Weights of a small sound classifier: arch resmlp, muon at rate 0.0025.
Rows from block 7 of a small sound classifier, named by matrix and row number. Rows with one number within an expert belong to one neuron, the router's apart. Each number is 500 + 40 x the weight over its row's rms, rounded and kept within 0 to 999. All counts start at 0. Numbers have three digits each. After the name is the row's rms in percent of the matrix's.
Before each expert's rows are labels from the 100 clips, of 14976, where the router gives the expert most weight on average: "strongest on" is what is common among them; "peak on" is the class under the peak. Only what is clearly more common there than usual is listed. The data: synthesized solo parts of chorales (CocoChorales). In brackets: how many of the 100, against the usual share in percent.
# router: router (model.blocks.7.mlp.router.weight, 4x256, trained with AdamW), inputs 86-171
# up: expert up (model.blocks.7.mlp.up, 4x256x256), inputs 86-171
# down: expert down (model.blocks.7.mlp.down, 4x256x256, transposed), outputs 86-171

# expert 0
strongest on: trumpet (85 vs 8.2); note E5 (46 vs 7.6); note D5 (42 vs 8.2); note G5 (30 vs 6.4)
peak on: E5 (27 vs 2.3)
router.0 098:507433493434534539500507487373544517417445493475536542500551395500523473464511454529458532594512520482461537538482446530417469608511490479462489459459492532455396553460570493530512471504468468460454463480522461511457530511416488458468411488519490459476493517
up.0 105:510497396478471545487497435501596498532455440471496482519506482523463594559539540515469537530531565507531468531500466503473494472495569508477476437491481534574487528393529386538503535529534489452526437539442452485535572493474565511480519510535457428521507515
down.0 102:560485568524499499509543510494529501451468522517563472526558437521561439462503486484541510491455486499413496563513500502557443497505461537505455541436529529511578524484520501493462431487561500545462471469545503461485438554505485531512485459436484468489524511
up.1 099:547440516431524511465509535540564538381458539585513503525512501543477499498465486518493500531476497572487391425511485500544465519495544496444517367497530490517525486517475466517519446495484563519487464528542537478462522511476494521554471477454454528558529552
down.1 104:416519496522424466460489487408522430529585473524491526449549477434493477478467508510483494503468476514562585482466497514500505490550461447487450526493515517457521469434382486549472459506534567484534429512517512549578505480473494508518450508466551524422469570
up.2 091:551472508489492464512495480468481521544482450498547467533485549444482528497499419537531584519503448474461494433546467540537442417612575493523503525544577470451521543545544511446532470445498468570484490509471472478462515525470497482457457502537514496478508528
down.2 093:500516493516527533544418501552539478492516592436462518430528477479512540550530594558471403492474541456488519510446480500516533525435474561512467498507503523485539423491505465493439477488501531465471552560534500544513499454453457512557485564547585508448491538
up.3 089:502437517497500538568512511560503493542590451449524477539539540529510563451538513476453498510444447549487491455562561559453542472486537507497524532431469619481517510445500528485467515532474481499508490581495473469450484405455448570498485538571475480522462501
down.3 093:465434504495427509482519422502461515464481482593525594427527464540512554479511484540499491481469562540433491458482455445514516570511449547441514400543502423521440547472479461537538445475505451492482532571511514492449525575505510498533531493478514523494541507
up.4 094:491443465479478523533610539586510589550517568468508548554611490492491519463517502554467532478480532490524438595501506493497565574499523508451558506518514468533485497558474496435546491459524482551532456508502513503516490454503509535561566551458554516522535423
down.4 101:571417476504468491529484464503473513504556510478477507483493509504510480589452530465514534499498489482380478510513423529543481497458501495519536549474501505441483496515492536497541447516524390452421607492442509479565486466506547486431496482559531411496520477
up.5 090:493551488486520475553468547547524529549475504549520553479536551501515518448518534513432545455526565519435519542474469450469491443497490543476481453513444481427510437554477528425475550528499528486517561485426548557467494562587479498566498510448544408529465472
down.5 099:481537532458544458482507536477571457522502494526484548526534423521492514493504476442544483532445449469418514482497471466524491499569476567499477575465506532481433471492495556492510495474506467553520539501568470522554478493552489507470563511522469422485524520
up.6 095:554512543447418503555481436486459482483529462493543504500556420477430515417478470455482484548532510542531465554502481626544491555492503463541566506481484558537465506481529491608447484480443488513490449501403493507513554481524504591519534540493549517469510524
down.6 102:463531492554607479502466465523465486483547525473491552498499497511430537457478499591438487406500452518461557502460425494503538484451452565409460458600403506475491495442490477412471540512499533570488502504532491438505473539465469522486469509528461478476502491
up.7 082:485448539464458499495630533509559551528548558485458476500492483580468470505495499502490495471476546513477520492508484502466507523493551468467550424456494471492469499472484463503542478520514466517476471492432515529476398508512442508564486431521457473497507512
down.7 094:521531553483545463517488501543487478406585514576527494535536526431522542506468504490480476536543445501532632507474531472456493501479520459509513546535562543486518539433540467517382453492530544557507492459498491465532565515516518530520487511471438499553496487
up.8 113:458513503495427532527533508490533416486518553474562476392547522538481478464545496519518504489575454494487465537554431518537544436472507490581482459494493448491562404509452461502512569464479537488462464454463528490506574440502519451482545587522541480534487511
down.8 098:559531464502509505537563419464484584495428419500455489567517469418504577501439548436479559541533533475445530496474518436513499519501507515446526505496473524496502540479532394503509479461554574502511488515472485496474516522525583578498533510488479456532502508
up.9 098:502511537469564449454446500558530539538466519537486515511503560511473464479568534467452530536472509534520498485551492467495521534551488460534440563467514485514493459546528486508494483541462529475504475518453515570481472546483482491455509482494503503543534487
down.9 094:463505422543471516498427525446464506465534480495567459413494485539469536479416546571491483522517532494538552557487504555452483470497540477520531470537463517497511476502505532486536542525544522487418560486473537444492639505503488468541454444492447541467543531
up.10 096:517411501553481503482511512496516499404513483468565456426556464558504449457519484469549486523543404572504434487479451537437542484553505603541493488518468539504528474565462522507511524563524525442563457483561449469478542598504485482492459509517423543553455524
down.10 104:500516536427551527460530447430446535520505479557508500566589477481547520537448453509481557486462521457514520493534490494512466521425449508451525508530462514532482526450464432523527531538469545469484495498442542511557610558484470525530511474491608467562494527
up.11 093:551444488483537454498547586462526516521487556418597505487473435487458586544496494539508534534510473538530438524454458440488528467509509436489520466500521583536509434500541492442498452382473490543477493534530539521498467526572513532558530454480465553565444517
down.11 105:478467519520486520485497479554533478478431581477545517536480500503507434536554477483466516484465478463461576455432484552514518547538483535449544511502546499446494522534476512453536540488500458510480551486532513498473507415498431486524518469471539511433500491
up.12 095:516383508451535450519438498553544484432495487501462439498513498468500473447445437475473472543558566553526479479554554486573477546567540550486490466512556512478444504513503486540532525501512547522510501540565489521499531536522468505509492544533452477486478487
down.12 094:493513462484475568512507496468540534486403512476525525488468511489490503540509553610494498457402488464545430493566536575489511509487480539478455565487485507528485498459502522536473463507503492544389518541479512560511567520498555469491520476496532463580483467
up.13 111:500506574548465514566576470522500473492532494475484514462578528526466481466530511539514495518543520506571590553455546486589484461444475521448495427498550513489465515525478492514471477523579516475517494494459545466415473503520553500444574432486501492526546440
down.13 109:469514475447460497508460522451494533491467484549473515524522489511549542470437461502530487424388463473447491433510531470453544455514506498511532544499408517506468421519540479472539467482474481493463445526521520489531528481566513511518459530530535543482521528
up.14 094:459510447483497526523521488486473483471525504509488544489505533550534537486479484492531472471578546525553575532536578527480483522475481474569462557532471435473547560453514452539462507485509544509532472461409504484480526532502421490525557462551507536491439470
down.14 092:531451499550479498450529492579524487512470441486564470521500501429453538524462494528432472528563518516515528480492482424570444535435521437487466514520509512539476512469469469510426460430522535486472498513410457444518531523554581513479469551462495489574497557
up.15 093:534466563588516483483470422508497514496516485483505499481487552493487513510516498495460459500516507567595463484592482530523530547495521472531500474523525457519496496460525435544485484516523530437546540452504488512498477535450411559484527504499465534527523484
down.15 104:514549499501431482534510456454533491554399582526519488507464515511508504485496472488460530488457549464435512504534542477486502465476517542529497453537499516555505511455499509457422493465485514495574512508501504457445485496525478446571516583503454497491514477
up.16 096:442473534514486502528490598535445454497551543445495578498541477454499428525460482483507529585462528489510493550439504522515479513586422532573483499545504579539525480554484468552473444493517477502539513542440472542451523527551452449584409547507537474542508559
down.16 097:480468481406492516471500451551559453444399505498501497480472550507535533574530490561491552457538525545459526481460428436461500463382556565508566482519466443480501517459534554500518482544472554474477519469499438487502541498471502578423547557541536509462498513
up.17 106:496486546488483449508538501548534562511508465492516510454424533521467527547507514547471474525518469467497450425511502455527567563481443510443570450513614528525521541462582491504504514460526502575485541552488516532491447561456554473531485492513484520513447488
down.17 099:510472496464499470552471510479476483452508541563504458454493520487483535439579509465517451512500475554558581486443502488525489495492564466559501447543496474545428468457547515508495478457547458502460439459532484484506511496492520475459578509527434550460509456

# expert 2
strongest on: note A#4 (58 vs 10.8); violin (50 vs 14.1); oboe (38 vs 8.1); note B4 (33 vs 9.4)
peak on: silence (69 vs 25.5)
router.2 100:546517533510486519491490484542523508597560569579578502427548574519467513486553546483517531494589562540475504503525513502503535512519543505461511553520537536477579472547508496522540494483528520518522542500534489517576525538476494514583577503478552472518519544
up.0 088:473538446463457488544524529472524564477456465490522513465549539426470490497456437478521587453553526430496463548491522551468533456559527499460471424488483443610530511505498398447537541583504531497520534521497554487432494525492547532464592523455506500491437524
down.0 091:443471559465531468476471495558457446440481513481518484492518446478484458498492476581515444511518433564545530479536534522525486526561510551426511552473474508439561493418484490459495511443581451520493494444511581477520453453520537551480510464559524443501512513
up.1 090:546470563402490432427468493480561470412465415525425530430509579495474584488487442468504531504490428467513517550481506511498412549468491475488505499466599438504504516451488500539522471579531478508491550519506505538573431540452509547534452437473438569540466452
down.1 105:509471465525476530473502524528469476597508526464539430575476479512518454492519470509551444548542538509439491460517573497390492507475499502459546439508512493541474516488524497547534493475487528535547596516559506563495550529561524504421491505504431516532516503
up.2 099:512470550548510542390550460547531463439565496485490485458491546547510499520508527482499505516483522534511526524495409577510480472489519554449480475467560484588542535499486487493412504578488476470521529434506507508529472533457487508530450503508426502564520497
down.2 111:522516527521501513482496387498479503458495506446564456535554464493571488525563513522521478495487538433458467544520544511457527574483410570522551525540419468502397527477506506543538499473506516515496530509531499493454541546449468466552553513514485517437529482
up.3 109:580485580497454472455431463538505471542487509514470534517495524464470554534501481517482504461433490496497486493521484546468564524476495482493454455457437502448529513540544557510566464477464538503446446453510569543524544550527520549551520509517537515539473527
down.3 096:477526497500517530528517540429468523530528463529529514574567489492519474456484449507421488500545522493473492561509487494497483495429542519563462424524446497526448464399493512621528492469521472443508503512465472522503453455524514514469530502477476494530476477
up.4 092:463464475522503458467486495494469502532525517551449530410538524508493464501532483621526548428485451491537535456520516473494561534486541452503497502510512509504413483386469552504538527548489501527566519579474520486489510523478486475537503515438467496448525541
down.4 102:509538553511496561519528555467462501531428509518506455543476534510511535571415472491482480489455578461489438564481553527465458467542526490471473548512453436527569480505496463493486462552487535437484494497530456490483513498417527467483516424501509524480479469
up.5 106:506493499500431533496505488463491518501531529418498542458469527477517517486473499527505507500514500547453505496528433515546477522423494476544480532496499550539589464582530510534509428480540500483446463443517429548489530498484556447483525413466496529438543538
down.5 104:512511466515519406506439526498484553511468536479520427522493512544550481472528498484462501462499518541433546479557490441422486425547489489459502410484519523444482564536480513466481547480477505500564424516522527520528422515522489491453495434490424501509485529
up.6 086:451604489447473492548501556549550517515547457503473506459426582468470498540492511475472536452450583554524487475542516509498461493495585458504486520511482516522492466427504505462554552530503527492519481567514518489456457526549552545507524543515423517506499512
down.6 103:468500528574483510521468478498519452544464478543494529472544473576514497533533483560551461548492416454542621561488421549506458457437451440473449460456532410503504524555541504475460471510499504525547537555437545470578454531563581520514478485469517497481498444
up.7 098:483461491416516531496528518501479523534519499490472453603488572510568533475551460533480504550476477449524538525447438486544497522499463525452472453510547506463523450457470470493532490477444532472585514462439516462455539480464556487483528465534552468486461519
down.7 095:478540513515412436513489516454534544469486480543508582499481487509456453579456447528489493410497416515518565579506493534495468468543513489497497553520446485497461454547523531514494531530525461495517531510519543429569461507494476478505514514532477448519494513
up.8 102:502504564453477476478480491473514533461468563472474458425447490471553503504477508507467482458531459504507470529528439449558473474540444518487495411557536528471559475488527410498538543473547474490485554506504409442453451549441420539531482446422540485447484537
down.8 103:537514524553568518505535459525511520543520466446524462684489493495496458501478486449495526523531504460465533449550508541447538544458490483534493498529579523477520543509448518505451473471474531504516453514533528466542447496490527495558538541529557539566536535
up.9 101:472477501531471496570456568487507483527505558542549509369450520449490477561450499483426551504443564496527509510534479530500522460525514475484475511469539546483518493423489473488516463485537531554488446522470476513495552448490508470540477499458427514455473527
down.9 104:490563459509509524479424492538484542501498473546467536582456480508505538503496438557490428519466527560441515537535464567470501469443474428539490540474531463482493390544554594549549538486510480443512476485486528487518459470609430479486494457503577496547518468
up.10 100:452497467501479525502522495485547510587558521486466468502505429521482428514435506584566566523492536510509584474429468486540487498532453463462463432484494456549476495548604458444503497487492482529488551482526526578530566526546519470481490464493507519597513594
down.10 100:519509497514435534467492566589527518437493411513465528525461441453433548475484507462467477434487360563444466527504538474513457539541503541480491493550537513517607471494463475467534543473506439521491534516472521470453483514455466497484473458444514520469454488
up.11 100:558461417525575494507488476497516486485514441458471516613470438480529509538507520555483506482520526401520478517496544545473550532434528479507559557423466492519404516514485428489444548513508453461402492454473499523528445501506437470534466496529502478468567570
down.11 103:535488511464486516472448470468481508534447498502402521422483453448444541513496525487557554480524475554485479457493481424453519521472419478503381491516527531561551509382575463450577514527517509511434490523445534479471542516474575485529459515483495529545490495
up.12 086:490477449564479454438424473521526559510456455496415515515396517507547538458441503540449490425521525528426486485559490521539483565495503497494545546490428538478488579458513532540489430520513480486501587494456450475511488432510515541490558528475477507546538451
down.12 091:461444532480612493560511530460440547573529567494507466492493524570515473531498487453498448491522439581447487566462605555509497497477441560532527504518491560556548462451438547524429476473515513507486466610491548550511512592502496421453516463541490500551517519
up.13 100:546466498453509482503517475564494530506510555449535464547541563492517493508525499570524486460465503463521496501621569482482524459489537526451508411437440529430559512595511441405549561479502459545468487484545548485473491459503535470482483542449518435548489429
down.13 098:468462450512506485475496539403502547497486494508476515542449426491458501495446503466487485526524451545420460527464445479598503513508421533543526514489454428450399431552482544581449451525520511506479497549476493484531474526487412521492471436544553500536550541
up.14 086:419455529439527547509469505502532466507519558495469525486544480513526409587510509501470458442507457547469468502434499481422523502505485528513496548534462510557448541490509479461428484557453515501561527407478462514515478458476465496552427533505505497498486563
down.14 094:477536467464509445484502534541530514469477463523495412512489536530521493453481486475485570379549504508554523523493492444497493514547501493451544534522499501537517556569461492590550503520477556476545423514546501529461503448502478520512516507494562513479501526
up.15 102:527496457510513461502461506510494520510468536463508553438530479492464527466578459471496552487503464519508457563510498496421538538524503543431523465438496517480535492543472414503496480463464461536573526506511546536453463523556428465502500514518502478518511497
down.15 105:530479485491491502502462490562530463484479487531517486544486395509541494554495515520512393503524578472509496478410433414552479470454533528468502510603574436485519494453462489530515481564516495504491512497571487499544502501499474432506470457551497526522457518
up.16 111:504491541515445449462431471496510510497453517358466490526521482459489568449436498530505593443490460519442493484464475543473463513407518482526458439554517565475532523439471540543503502490473501539470505556549543470524494421539529609561584529446517457538529548
down.16 102:527475535490556527535487609458472473509513401495516409510545522581514442516461524437478441491436531477497485498466526522524550474486476456443439562591541482474458529528480475495487547566580553463520470507427542525521538545460651454478448570525505522449504478
up.17 098:511465541454489544567492546524545459452570600513583522503550466454566534494506546517469565482481522466512463464491498446470408545518497486453487414432527492467582556581509573499504535484526530488489510417501491514528480546464482497477531462501464451534474534
down.17 093:499505465545486496482489515489442535552443521528444494474535542468448456502444511505474392489517539500464515471463537443512460539536554569557498555498495540544446446471468491427494599555491497465503553459525472484429455506545572457524514536488506515508514474

# expert 1
strongest on: cello (81 vs 9.9); note G#3 (56 vs 8.3); note F#3 (48 vs 5.1); note A#3 (42 vs 10.1)
peak on: silence (73 vs 25.5)
router.1 096:450508459499383479443472512536408471460473473454455462538462571518434461500469510493518430461485452487501504459501492418482457466522476476494459474521491435528547465530472488511419502495504505507537478530402497504516501466556527525472515458477461535448536483
up.0 082:552472462488571542494436548521493516517510526515531471549507565485548566442419508599505507481488462518527472564504547497435555557435487479477540505483545522462473512442534519500559485479502467501520434478476461537549504600408509472488529472492487430498566468
down.0 089:539460489505458527524487459518456516477512523516485417448535499464502470523531454401474447480538532491415581476521521472581467434552435533542527470526501469559436548473540554559493494448488574504520464490451536428518455465542468521532465542560525469510504498
up.1 102:445568474436418554525559497462483513470516520480468460439480473501522543544520504486431515472454540503524448575496472465528510432493467522487466550515372544498500484481544501501489484446525572569476406493494399520519527552466522561492432590481494541477546464
down.1 098:536515550527517468533460536476522491563483497587510537571512483440446470416522446497529479493509486505597492490512466491516445533447510536490469465533569510511507490477461526488538524459508516528551559522533610526486471468531514481520516499482535474411490555
up.2 099:555527464506495503452468548437459473510500447533479515463463419527527467541431449510481569552515463532445583531486484535529501555488550520535516465431513481527458471458513502553522482511481492514501464455528534549429447558487433482483584502486480518443565503
down.2 105:508489493445478523490532483468594479505508524416470513516561430448493547454561550516471484440541472498419473531531501501486439526457450466504529528546559468509488521475487444580525574546456513506432548491468457479476485514567568506523473439538472485484507533
up.3 103:547433498436538472446477491567523538465539508547508488450559501561519507493524538464492497528534511495449460482562567459574467556546414554484524462490526561588517516494541474470489592550580538533429483441474488457423463434488521507499455568478482487535533463
down.3 095:531548555546502435434483558447500564498530501538528510503472482435523436568499524499506434466501520526519506457434472486440458439418531519417495492516467491514451513451504533550529481446511492467474422461516529578524503489552503572525517442551469499494541479
up.4 091:499463468483529476501521451464509480500448509524418564431527457489465503513507470449514455484476510540475498478488537556448477546467506504442484511466507471446457521482541518518527496490533516447548464474476543430538578476415499423501503476535474490451399487
down.4 096:520474532450454480533522513520549540434531474529526547523543493535493506514522447522444540583472461524521402498549516470555474522558491433482522472425517524516532549409505477543498537468487535553477586573514476509445540479488487460499524540485487582497500503
up.5 096:457463454486453521510443496532534484545487563530568504565573477571489483494475549539506528457533504523463455513475443520491487556588544539462531528440515549539522561407514467486541472500589486507518548554547507475459480515502585487572504497471449594505483525
down.5 096:523501501510470483507526452456463374504487506486522470460466510467499515541434449459535504441379506469477545509475610487547529493478474551509493538593504572508522432580460515469522560525452583492534511506534580499558503470411459464482492522511527494448504470
up.6 096:495505496566440565555571485517510528435526612541500576521559471543498534513555511502528495519520502520465509590567478504487478461464498516478539604507514544456488517448480483532487484526594530443522465508501538505535484507518474493511582477576495454492500517
down.6 111:500442495487531489442517449523517457507451544454412488395521536490558520446516488528485496497497480445576441526487505453422487516507542545447438492480573470483484524517489497505541498472480508453523528516515459522543494504492532492500537479491552448469478501
up.7 084:528461471445480500497482583520489473416464460486552499479503434501506515446441423507503489585487581499463509484432512482501491506533512494464494558544493445456455504547537496441500519554614480521542513468517552519529560472491576534552545585647474538459480568
down.7 090:458415548515572625487474437442540515494561497475493512571557485570434518537485470548529488502474494539466559539522479499434485509508378526494467491515478575511578498512541458455448439485491458504464502567553453553453444516460513593467496490476498476504514478
up.8 106:491544519556537470458486572498495560519549454539479507492473485505540504502473568539464491606497506517491458551476538489543454534518512445508520480566498407478395519445478545474487514483513463471501563550485499498469501531531474592617552447474441435492521479
down.8 103:535517490509475507510504551574491467564492493554514542457474511494419475559478479560541453520447549462525547588546481522421545568416472451445532458488488522573548543506507522433448531468467505496513532488460579538488474474464429459513476500495535563511507462
up.9 112:498531496490566518519547425534534485529464524489469451516470572492456505443558492546497496517532466489465548417417522465463534499480579499511528442524467558475491463537529548417476458472517510534487472488497469481481543495498454463474466494411511505533495484
down.9 099:486518532448483495496514597462539507510547417501433540505542492428590502549403458487530460448496553464520483538508476438520497520501487464485473519481523500481456566436529508561540540446555474479527487486455499584468529472530588471484610422496573455459509489
up.10 090:526507527505418464518527545478501569488536444498446570469485526557437466537507464494506488454508506522541482513566502536449487482501478523563493437421538481549535457463447496529516528499507520559525530491475567485473524467492359544453539568553486497475520471
down.10 096:515487467520587422485469477565528485525573492477454442551532473475547484462495515463525537540507551504501475507495527451573514548474470476439509526531500429484477530459522442481507494544516497520396518424496486489526518505572544478506470460538499509536489463
up.11 096:523431482471562550537525512420448522588467482508499488414464489494574488518373552544453502556574468456503522511447468488417584523500499511462501511527436502537445500551467443524450419510457537528483477482552492481546502442566467491505546468420477490514410507
down.11 108:531449514449494542507528497509501542507377460511465533558463436515539519506498414452547461444552511510453498475503532528544563477485460466495510499455572536519474532444429492500496511477501454502504549508418502512455519487481521494473490450486516460547510473
up.12 083:510515486513498520450494522524503495552504520466563527444524515511498508525409499514526548504545523487564552482507439555569463566511493516547506461563484523561510438596604530478498446510540451577500502481543473476453549515505533581496473436529456449524520523
down.12 097:482495450453519453537522533443458466481508430510507585576437424504530573492457503462541484571419469491499545474467525498537502479471521521386545532536510511484500584534525448467560491468504483515502496502641518565474524540546518466467441542421547476493523483
up.13 101:512456472454469553481462436524442497471475518533552521533565489444436515502443512565443498492429569501450523479557529519452521533539455490482487503621491571521501519511493582486469462495441451490520517473535513430529505542526542525502438524466467458429483452
down.13 106:473480581526520450485482528420484561490495523549474486556487407499486467530448469478525503492476459497454480555424403521577494480446461535491528482563530409431555497503506480583481451453494480500490523536507522467502499542485515565497532489520481507550529496
up.14 108:503519456461464487559558524477476412516448486411499507474530528562575509506548559568467450596487505464565534432538470495535522457462558544503497464485558490524538564438490519503467576512408445480500543489488527489467519566528506572552493468550499514439512532
down.14 112:488536517546558477510521489502474528520449459466548429487510482473574508476456510454480527506492538508522532490422537495444451587480444502504440497507495442440450485468466518485517604484343553515475486475482464483427431436481535569520435497460527491520513502
up.15 075:535506538521547492514472487532494510523514476491493528478500451433553526428531529592522495486512503494450429564576508540540484513436543449497469522461518503411478531495493516459516500442464506513473477558520449534502422410525539376443469604523518477488489529
down.15 098:528510438496445547474527481496537501564528460459495557490470419537465456539488464460455501508523462494526576483498531523523478468530535604502449487471480465492523538528485538530438483469491554506426465480578545458522548523468464535500460505479429466510531555
up.16 103:517523484454478531427493442502482550463522532417509476502469506451481548520513472489491537490515462465483491502392452499515544510434538493542501437477436531498500471447544507465489494494458455523469397454494441508438489419448463498498504473489538452479530528
down.16 095:504400536462516470518468589460491476532524363545514570540521506540424454530481515510419511472495385596489448483556530459595476438464503522494516518522462462475547512433494512416494556465491557458463509497479560485434449503473505423541471538539554509467496513
up.17 098:515473555427533527519484482424508529507479459560528414498506418503495452475471401495456549464531512607522528554466449478496527603488502472528477562490469501505535537449481483549528569552459439526478488445539520488548557502441495475448481494537503548545530532
down.17 112:522426464512497479511501499534468564469413510471524498515499581472495512533553509470560481501514567442458518504525569518527498479463492523438520522479482491539449463490540481459527481505439482546483500500476491461517492512500561447521521471453472524476496486

# expert 3
strongest on: horn (100 vs 6.9); note B4 (60 vs 9.4); note C5 (39 vs 10.3); note C#5 (33 vs 10)
peak on: B4 (42 vs 3.1); C5 (26 vs 3.2)
router.3 105:483542526533587449559509536539521496495537462471430493526473466446563537521473473488507512473427492480535488501505518535559553463475492526589524508484486518510481518468471494438535536498489488504498522487498523481466462458534486490482476519513491515540475470
up.0 093:507453475461468500502423504475479515487537483555446415511497587486522466478508502466541497391554558494472515505486475533578496553498591444545538468507470479474553524456546488533476498501504557547533452526467495486487525479559481455489468525572502503522478572
down.0 100:486503579479523583436473460486460472465551513454540550551486535486457442505536489472483449500450504616471509496424506457449456464476425439503458491537495508492493517472474486511493495564506534492509542539571536462532474493507519495452461522542592510517477489
up.1 096:573603505556520484451574570541462417529473495552589495535525467451506516493436472540583546535486553529448511520510520484503507554397444503476492544522529474524499510507450441468491513490566632533503475453563506527552432483471506486483432427541476463426513419
down.1 094:503496525445475594484460402487493569493527481419488497492559487541504424494506499537475551426525528481507535408542455521542557463552515492481538456580486440531476485464466557423590418499444502536502470483441537442483528560571488442490528495437548475510490543
up.2 111:505545496458471551474532517463462491514550455466476485468447491506482464542435548545458487475458563466496478587477490494474487443534491487478513513420466530478413530522493551494457408520440500440451570495508401502423570511535426542534519472471424486389424545
down.2 109:538483487541481540460533506562548483510520465434482518542516415462505417450517547508517566467450396481505438560532507382538543549474495486492499453536536468531422557556408490559500473477461522500463501508533485545558503486407546465516475552466459507444511521
up.3 094:456539482468453551501497534580501485496559536425493488429427466505513468572465460533525467502454486415505477490531523451445485514483460493512515509502488466495538430504508534589599464554493490526443497454569465453484446500514456480451515501532504501491560531
down.3 098:488591500507490453514506501434519505483470473476570463473465556450500523509547452485514533540591528572512573489533537512555596467447512514493526441522492563527550533511513455538508500426529540532547538474490538492535522488549490512518576467498450466520489505
up.4 102:523524400473433524583521482521424487525569516476575524479582464499509505541494510506513540481504566540487516641592478576500510585450386414519583505474530522478431554491524397482511502464410489501565424535521478457502525521527512504431476470503519510475517512
down.4 107:489420563470519502447476449503475431499479504466584445500485475491496430485513476486525465514543443577454505453440481459467488467468467515492495477501546432466536429479454566548512424485550487510502569503466515461476489519469438458520519462501536535532492463
up.5 104:500526466450510535447517556527481518488523517461556491433453510555505519441448485530538485511478464471562564490504509541581517617491486472508518557477460505507525509493540507459453565482423534500504539489565529504501532526543577475524513511535503503409509515
down.5 106:574576534445443501553486552563486554489487481491474533541466510464523444460544388490472534558529444566475507436438460496469511483533563514471515501545507459465510496487539480468514564516502427497572544566463486496478516491490515478488509479471451495458523505
up.6 112:446565422572476479551425450483516545511392470523497461521540556506499448551557486458498515476523475505542493510480492523501417451490467450530525485467503465578579511571559480485561484517447478525490582491467498524451499487554491453507537548469499507499512479
down.6 110:458486530554564481477496352464512546535440485477495407506511551437447546520487524523479496517533473545530510498542483472504513467539564498470464455426478525505602536488502517573494470515574490462533525543447547540535475497481440549468437471500436457516524535
up.7 105:545415478462511509450470534485533551529504515493473433570446459472476487490482470560474512467502507501466581531578458533504458484448500555579505554441473556549501465478421559439500481554480541507507459429514533548480550496479602495491510454503527493580543527
down.7 104:424572465603560501473473446543528473465513479522513498476466493468538428569451532407513515458460372487493451456496508474466538526535521501521470516471538446418580413494532454515501488493514438507566456511422479446540429422509554563420566524460381471490466453
up.8 075:528479463516490413476443466501494492540435495540529460497521484538501470494504514556492539455508529493576511529509444448520450529548522463496484498496482520526511546507574515491489459525519507557521508529529507554463456457466531509545522532524449519468538523
down.8 088:522515490468494544456517494448474472460428492473455499483455527503525528570362513448495520514480476475485504489490519533489481447520544510526540535445424436501469470492464534529502526521507459467464555578475464535539519476508474467479548465516535441483491458
up.9 124:534451447446537505483485467534523532488455545477441504456495410487500479486436495560502513521535490422512539491471502464448499495518438526546498509431453500510552501414452529500589516532414526547461430512564508459423503472545615494482517561442511492561533449
down.9 111:511539532509481428510489494544476526436486483520518599571472564524543514554529476452499497481409432553499592449578516524552504471496496523529443541504487539494656475486558519527421491466479527532575493521462577510455556513481476540460513489494473509517514491
up.10 110:534431516407497523502531464477574536498470522572474540522541478466486528577445462531486568531523530447439513507421490509501477495530480501470529445496516488524377465468505465557535539501456448501502497524567482500495533463509486434430511508536555478460543463
down.10 102:504554535524487546525470491544471460437554515489495514487546434586470467541564447529525488452414494548531491574498489574503530518484564472576507577505431475496553483538440495516494449526518464504457507509451451557566446522471502512438530474504434510570538480
up.11 084:471533519475436540542483460485470484469479486530495502561532466473495507494533520517469419559532394553514466494543514574505508500493537488503495539550520513494488510494472551480531493533495495499480483467487515413480465420572441533498487590584483514482506483
down.11 104:468509532497529493485610498501560510522582491516494495494494584521469473467441446420512555476476526541499520465471452492567444480514487465506543456458479456530486539504436495517494506491553457515509515508538540433457493476451473531480526525492538491523511543
up.12 109:480555488483499504501445496463466463472474476474529471498538503482437484516508561491498538437503471476467503426517517495559498465546503410516470471487452505490606483533592433531547484469505536521529509582545444551485523529597438453511545513455500494456433523
down.12 101:462442570490571428497565461447528509479485430521527560490489499426447549547528540491512436463518540506500509538471565512501484544491542450570474476497486487430554437590444502550510484500422488482521469441498470518558508489460490513557624454505486518470510477
up.13 091:514462478473465483522499503548529548548433448473408482481554485527480529535538496509448515599517580506490484537527442565575462486512474495495537486460458510514607560467576459547518514505564486473549445521479545460519449518467508553550522415461507417475473486
down.13 093:517485493484544541470454426475489490506442526485438498575487511486604475523509514512440510501513484454486452541519579482511539508525527479441472433468443501552426533519444537436492522509442440493418554484518502505521530483487429458457522528506505517468509520
up.14 102:517514519469494593512496564483526436480511482471448560484530483534487483472507440550486458563434520432515528532539516515443502473469550507519502442456465526493509429521448540528462447538501522498460543531546440513512604579539447447494468523473554483540486464
down.14 094:518547503493417445510497497508494467530533457570501422509498524448475389490555467498561509438460509554468557525461522406526536487504441606453467535528588548488457496516472428482573482545491508452504505478534515500450461493437557501494493583436448493431528493
up.15 106:480499495551538486479532508541530465489503464569625458413546538556440487469480505492452463440575534492543482548497449450530465524527565536502504486465455504572533515534546547526534572485515464488489571522503540454435491487465509488522456521494520530513478503
down.15 095:467462522505471564538473502394552548569558567478457525533528558518565540499486533610405538554454519485462498445480471563396468500446485515483397481523540486550479428553507496518589451517570455492534522465478482458562454521485507547457545549503511491472505530
up.16 119:508477537490431483522462491508485495487416470451517459513430526472494543546484537490457470585544533543548485554509516480510473421474552501522531570508505460575580578543445525555445483462520549491473593512444505499506546522549539513517530503482503485519449509
down.16 101:538558463505538567485490418545482510548554447510484555493547460513510488512497520520421464505409443445468412400478477492541548530548486507473489501523556588497457505472489427623520476453492503506538436565511455536477552551568498458496476505449580467569480512
up.17 107:526502447505483521476486463502489492491409483463498478498508445565534492473500521546461525496434580459440504496454489500565542487496463539536465482438500533499552502432504503468542422502460541489445475492471496528445553516507572504515455421520435484577446507
down.17 105:481550536508502515523581526531539544502476440552542516418507512497508478550513489509471570497450437477508443467459436496470456494432491536466525488474370479493569458496475470507511488460510508479477464483519509451454521534377553499419462523487516508459494518